A small image classifier, trained from scratch.
Model: 5.69M parameters, 64-pixel images, arch coatnet, norm rmsnorm, activation gelu, patch size [4, 4], depths [4, 7, 4], widths [64, 128, 256].
Rows from block 2 of a small image classifier, named by matrix and row number. Rows with one number belong to one channel. Each number is 128 + 32 x the weight over its row's rms, rounded and kept within 0 to 255. All counts start at 0. Numbers have three digits each. After the name is the row's rms in percent of the matrix's.
After each channel's rows are labels from the 100 images, of 14976, where the channel reaches its highest value: "patch colour" is the nearest of a few named colours to the mean colour under the peak. Only what is clearly more common there than usual is listed. The data: capsule endoscopy frames (Kvasir-Capsule). In brackets: how many of the 100, against the usual share in percent.
# convs0: expand pointwise conv (model.blocks.2.convs.0.weight, 256x64x1x1), inputs 0-63
# convs1: depthwise 3x3 conv (model.blocks.2.convs.1.weight, 256x1x3x3, trained with AdamW), a 3x3 kernel
# convs2: project pointwise conv (model.blocks.2.convs.2.weight, 64x256x1x1, transposed), outputs 0-63

convs0.146 090:096155131147158132104116170168165149090135120148133167061137128136088122156109160143133173134160165121089116094115110123156181094089043132132093169066120070154140103186061149156111104128109093
convs1.146 103:145144142156180178131178138
convs2.146 108:113113089106152067089181104144136126129178176159102122068127176122123093170177117170084087112097082166095115128081128104119116136131132109183111132134080149096155168144176098064165128131081113
patch colour: yellow (71 vs 0.2)

convs0.22 098:127093083179116194138083119138125079187073115141126133132094162196136096162082135149170123136105149107170128080142145101175173131134145083167166099185120103110124104171173134159156134150172127
convs1.22 096:140116114173176110164179116
convs2.22 112:117139154099144107113145176135085107083162097137094145130088141083132110113125119145153039146069140124082098100165097108058089186099151128192113105135156128160179125142185170144113131099158151
patch colour: orange (77 vs 13.5)

convs0.136 095:155141149138093159137145076151170109189148142148136117112166113098073147138117114201119115157171136164117087101091127096099142168105166070107049105155082103113103120177124084163145144123076087
convs1.136 101:141154190141153186117144128
convs2.136 104:169093093130138088120102124090089057156129161174086117136086114129072153143071164047138130140103104116175155136112165082188086115140127122082190125173169145128129151144111139094107103122133111
patch colour: yellow (36 vs 0.2); pink (35 vs 0.7)

convs0.58 088:143129076096121176170120096101139122144093131088121092119151139158147084118107123180205163168150062127094161166090075116150152107108156097122142087164155136109096078195150133090167105121172145
convs1.58 105:122053075129133129124104115
convs2.58 088:141105166088089098104091134149116071197142131129099141138146092109035162140129141131116133178124152083089115102189113150104135134097119125037140136140133117096130161110160126121101069111127060
patch colour: orange (73 vs 13.5)

convs0.165 100:123133101104111105077153180097106177122060147178173144093081131137128163103160109121118095184169146117147099065124103171128114126104144170127081112150039129106170101092184123122128153136103105
convs1.165 095:148130116119169161162193150
convs2.165 089:097162129125126143120143170176152168105157124115140170090085181131190134147134106167145075119154153149139147136115179175193163130171141174140082072097123084200150135089097108110142093119085136
patch colour: orange (40 vs 13.5)

convs0.112 126:103119127143086136141194151075113102102160144169175149132072048124159127155156192152155121067091164137131115112164178147136108143135101159157151132076152138135174180111146125120077110124147184
convs1.112 090:166139091150086132103085168
convs2.112 117:107126115143053187146148197137131175080157143196103132121188100198119170140143142117134142126141096163135100117123133109116170147170178168119084121179136121114135150134080162129142181080131157
patch colour: orange (40 vs 13.5)

convs0.141 104:116133143071128103160142157134140101096118120119200134138075109132126147127157117174104102104140111177106132165081049137107160150094147096148152111134056071180161134116188188150124085119137082
convs1.141 105:129170113127205130153112107
convs2.141 098:108061150133156155132104106110105179129193135110092111162156103133109066108097164095145106083087096142117140102196137106115088096114102072070137176092137123111067083111124088077154120118119137
patch colour: grey (31 vs 9.4)

convs0.10 083:147154123128136117125155185188148109116093151126104163161121170107141167104079180092154155144116135087185102138079082094166119113107086157096163138189164192134148161086126160169138133170149077
convs1.10 129:138203173137135158120122109
convs2.10 101:201087135165119085133135102133085154141118125053116116181101141180096158148131127146156118079128047077121174133176106086110115130136097165113186101079119151068121116137102109131103141110140161
patch colour: orange (43 vs 13.5)

convs0.167 097:112123123191126128141142137101126129146129140169159189162065139138153095117143132086132107150126111163159046088074122107135096135121095128160062110124101114088185116073128113124229114151153148
convs1.167 098:154181161164166145099099128
convs2.167 100:123130145132124111132110177070124060201117194070182087096135143089129113172147114133204103146169103133139155138150130088190156113129144105136149097164092108128150103107103086119098087160099119
patch colour: orange (71 vs 13.5)

convs0.152 098:151183098118137120075144166118073097173169148159144100182173119124077133092150121088153091122142106124092113128084158118146109112080119127185167142173034095136082146153145146078114103128109143
convs1.152 112:158206147140141134107113099
convs2.152 112:174144092144119123088150161100113133102118096106145201117087078092119115132105146207147106136086150125120186153129108111076125070175174084132121129137110126122181144158134047097122103070116119
patch colour: orange (43 vs 13.5)

convs0.88 110:089161117112126146149133099111067095058083166163138109086107090076102156103119170169143160069085153115104185120157156083153162137149093116109126129129120110046142095113121105137162108091175144
convs1.88 087:142173165114155141094181150
convs2.88 080:163074125115118144121188122092106110152102116101125075177111104087174088135153143140108060161150164174169117167091181128105113108092095141077132053178149133094113164120156145108130156084152154
patch colour: orange (35 vs 13.5)

convs0.168 080:121147131157103135145120171168131044150103163132158140099121075160135147115120063142114107115166170085097093135148173163076120152136147176052197154149139144162161113091150111137148121109066144
convs1.168 112:127051118108087146137103122
convs2.168 089:155143125112131159161118171117138071156164152122109116098129115066160143098080193107132111158192095152082130179085134100092090129108187100190135127083123162136176159111112191122156164152139121
patch colour: pink (50 vs 0.7)

convs0.189 107:152127116142148119127104074071155107114080148186070128126116170183150189151091156151070105152130125109093094133081125173103113099127141160123079124110177095108113049168167086122142133163105118
convs1.189 094:092102153115141104191151163
convs2.189 103:075128078160113085155185118153121155128105102123089110170124119100055092150147099120150130137102087114077108136182092101053152154182109130122125138112125127169110198117185072133155109104106118
patch colour: black (42 vs 5.4)

convs0.19 085:103087199136045039148152166120140116136072150147145127121101146089169103179122140103089113107083156121117104130154110157104127074165130138142173074111169132091135173145108111156102166136106144
convs1.19 100:110125089129099135076087082
convs2.19 102:142063126128081150132224119147119133143134080138099097155131126098144135057097145085079157097129114105147123084098120099165135141124159121147054052146095094116133115126088109101127134120060146
patch colour: grey (65 vs 9.4)

convs0.87 086:087135155117119118108098103112161081131118129138114060094166115136109075136154137170064153167108106148160160149171211146103133211157167119101115102175089121116105146146102146137098135152192095
convs1.87 102:117179144145177175131165128
convs2.87 113:182146123190178147100145114133128114132095101056100123086188099137096113099114125096175135162100124148163088114096113120119083160157095090099162150109122123113162181159091199129120095116060159
patch colour: black (88 vs 5.4)

convs0.17 095:191093111122118094095151140129171086092087179160139099123057088127094121174150172116109157164148068166146093128091161183131083153142173138131099127160146150128113175103172087110131077136164122
convs1.17 101:107081095104099099084105099
convs2.17 098:143087126072100122175074107091118182145092165099146146149145061134179126115160156093152071118156187106144122135154135083144146171112066184126092109091107130196147130102127100110111132145088142
patch colour: grey (30 vs 9.4)

convs0.14 096:115116155075174141147107133153163162141186119079162116092100171125155124172121168134145140160141165157157087142085120129146160159163137056102167049163156115086177086165100132157135155149153164
convs1.14 091:168162182178129145104117134
convs2.14 096:083131132147111157177106137084061069104125107122137140074072137122179126101134182120102140159122155084125181102133115133085158156141120158141090118118140121178132133177097103093051076110142187
patch colour: grey (32 vs 9.4); pink (27 vs 0.7)

convs0.15 121:146145138140167164149156109164061140131129116183093115129115120076069171154177074119106154097163182118159103095103106110114119097086141145130092069127152207131112176139101140117096183162119100
convs1.15 087:088123145070123159110108176
convs2.15 088:071106121111121147086144147150105129123154095160117067098119108196169155120121157150101113152093088180026103111124093117105155152139155185155123094111158119056125099135144149101160165125172151
patch colour: orange (36 vs 13.5); yellow (25 vs 0.2)

convs0.25 110:077132185131148110102129143127127164111139126207175089114128164076117082175143129133116063131137158082075091166147126146138166191066103116113121158192105173125104112180108133108125107106149117
convs1.25 096:166139127176187125150160148
convs2.25 103:092177136091133124167130167105164089205100109114172121080122089179104095135078116152134091188119079187089149108144126085152124119118172101103143145116147141118134120081143153057099133110085161
patch colour: yellow (25 vs 0.2)

convs0.24 098:041148107098167181133149086150076087163148125105126170192081148141152094096104137127154120098114112091165142120174130101145109143120071147162115101129059103103099155146149164167156176108150099
convs1.24 087:091064101122130178117134146
convs2.24 091:125106118132075138134143109126131095078181113112125077123113095109156172228162132194179165113107160140132114129151090127121075191166086165147190124133165092155171155134151104128140153146119118
patch colour: black (93 vs 5.4)

convs0.68 111:102134175096186097127083130145149146134090146110154134049147100149170068100137194155113133069174119140100099173149084192097082085130184106147118132168106145143145123142080112136162133139125123
convs1.68 090:072085147105170149152115147
convs2.68 090:124104088140190137126175167117088166154122122158095099151069124154137138109148155128145158064080151147106111102029108139194100137108145118109172065102122147130125163088139082099123096155104108
patch colour: grey (49 vs 9.4)

convs0.131 088:084140158153070155111073112126156170144112179125093162186192105105132144156175092204146142138109103150129063072125185121117131124153119160116146112092138119109100088115156142135166090094114083
convs1.131 121:104065083098091121141120129
convs2.131 100:072087125162104206147142121126125205171137153096106151131153111154098156107151137150136109166142122153098132092098151136093164137173112133103125147093152135122061031071173124164122107112121086
patch colour: orange (33 vs 13.5)

convs0.85 097:153150124093126156070092116126119146103154099180121162151092153130099118167159185035105141101174183087139139073146101140146139125131057119139072136086124095108123106151168101109090086141091133
convs1.85 090:131130132184171184154146123
convs2.85 106:158136078131170140094139175137118088077123144123109127147131114105144103153176148100053180079149117134092133131130148142139148157079158105138135173111054109182186165134161184093138154101186098
patch colour: yellow (60 vs 0.2)

convs0.219 100:185076161145189129133085119142122107104119162169163170129120114159127204049128169129164140099170144063138090144144082151128187104090151126096124138156133114107094096152101113172111089125130162
convs1.219 098:183166157155174158136135126
convs2.219 114:154116091061136092122134076160138086171124129078161102176117074106099081118101168150177067189131145093146109104133116133161152167183108116122119089164096089139142118122118187075170135137118128
patch colour: orange (87 vs 13.5)

convs0.28 087:088123118100158076071096077100142134090096112148075142125096129159159082080170117143092171175119123173192107116113163118124140161134154066122166131057135120136079086127118098143084092140136102
convs1.28 100:139161138128198151142176133
convs2.28 104:158128189096136165087162097104109069179099127158134097076124123119083136098139160122110118120142104103143115149167099114102120163137135153099168159075119171135108065111091167137193170067180172
patch colour: black (52 vs 5.4)

convs0.239 083:121116103143111138123137083154135090106071086122109095131160194111167173132148166153168144058136079188174100164107083103177095095121147138192160107105140175154117063139140127115151139144161112
convs1.239 137:097055081135113141137137119
convs2.239 114:140125120086157163144117148088138117177131105112079139131100086092108111131108181178165114108173201106095186074094106129163139098118182095118106126178198153137136091084160083095140093126120136
patch colour: pink (77 vs 0.7)

convs0.192 090:161163094089155085124112151145111133160169099115155137126097111162182082096145156130179171135140195143077146087113125150171106097155064101114115167150118085146146093181152070172113174122102159
convs1.192 103:120118105078089074111102102
convs2.192 109:153108146128111115146105129114125068158168148106135108167109088067115117103133143193174140165111116128107150116117117147125062075081134109131101135160050060172171131129125078158146125103157202
patch colour: black (49 vs 5.4)

convs0.18 092:127084125138061162103182119116148133112177108172159117158114072103128160123128125077099147108104159117153100176167125186094167169117148110113134098128125092062105122127079172157180153167097187
convs1.18 104:138145132126140160075072087
convs2.18 082:108152125095142081109135152143115138177097153184118110203150180165101124115090122135171218120127186176124163153201130166142163118129155135186104143148148113105143136087114186122109135134130163
patch colour: orange (43 vs 13.5)

convs0.213 121:121180128146109129087128122165180158156095096137178148132136178087120127121104168142134116171130192142097091187104104197140093147095104129123152130120162152030122127159135170141179099118120076
convs1.213 090:154159146093144172097079105
convs2.213 097:095143144128145128145156130150124156070155083150128132128188139221183166122125098144151109077154112127176159194149122182131096114139120123204137156101146167133162142140115158169153132177072130
patch colour: yellow (37 vs 0.2); orange (31 vs 13.5)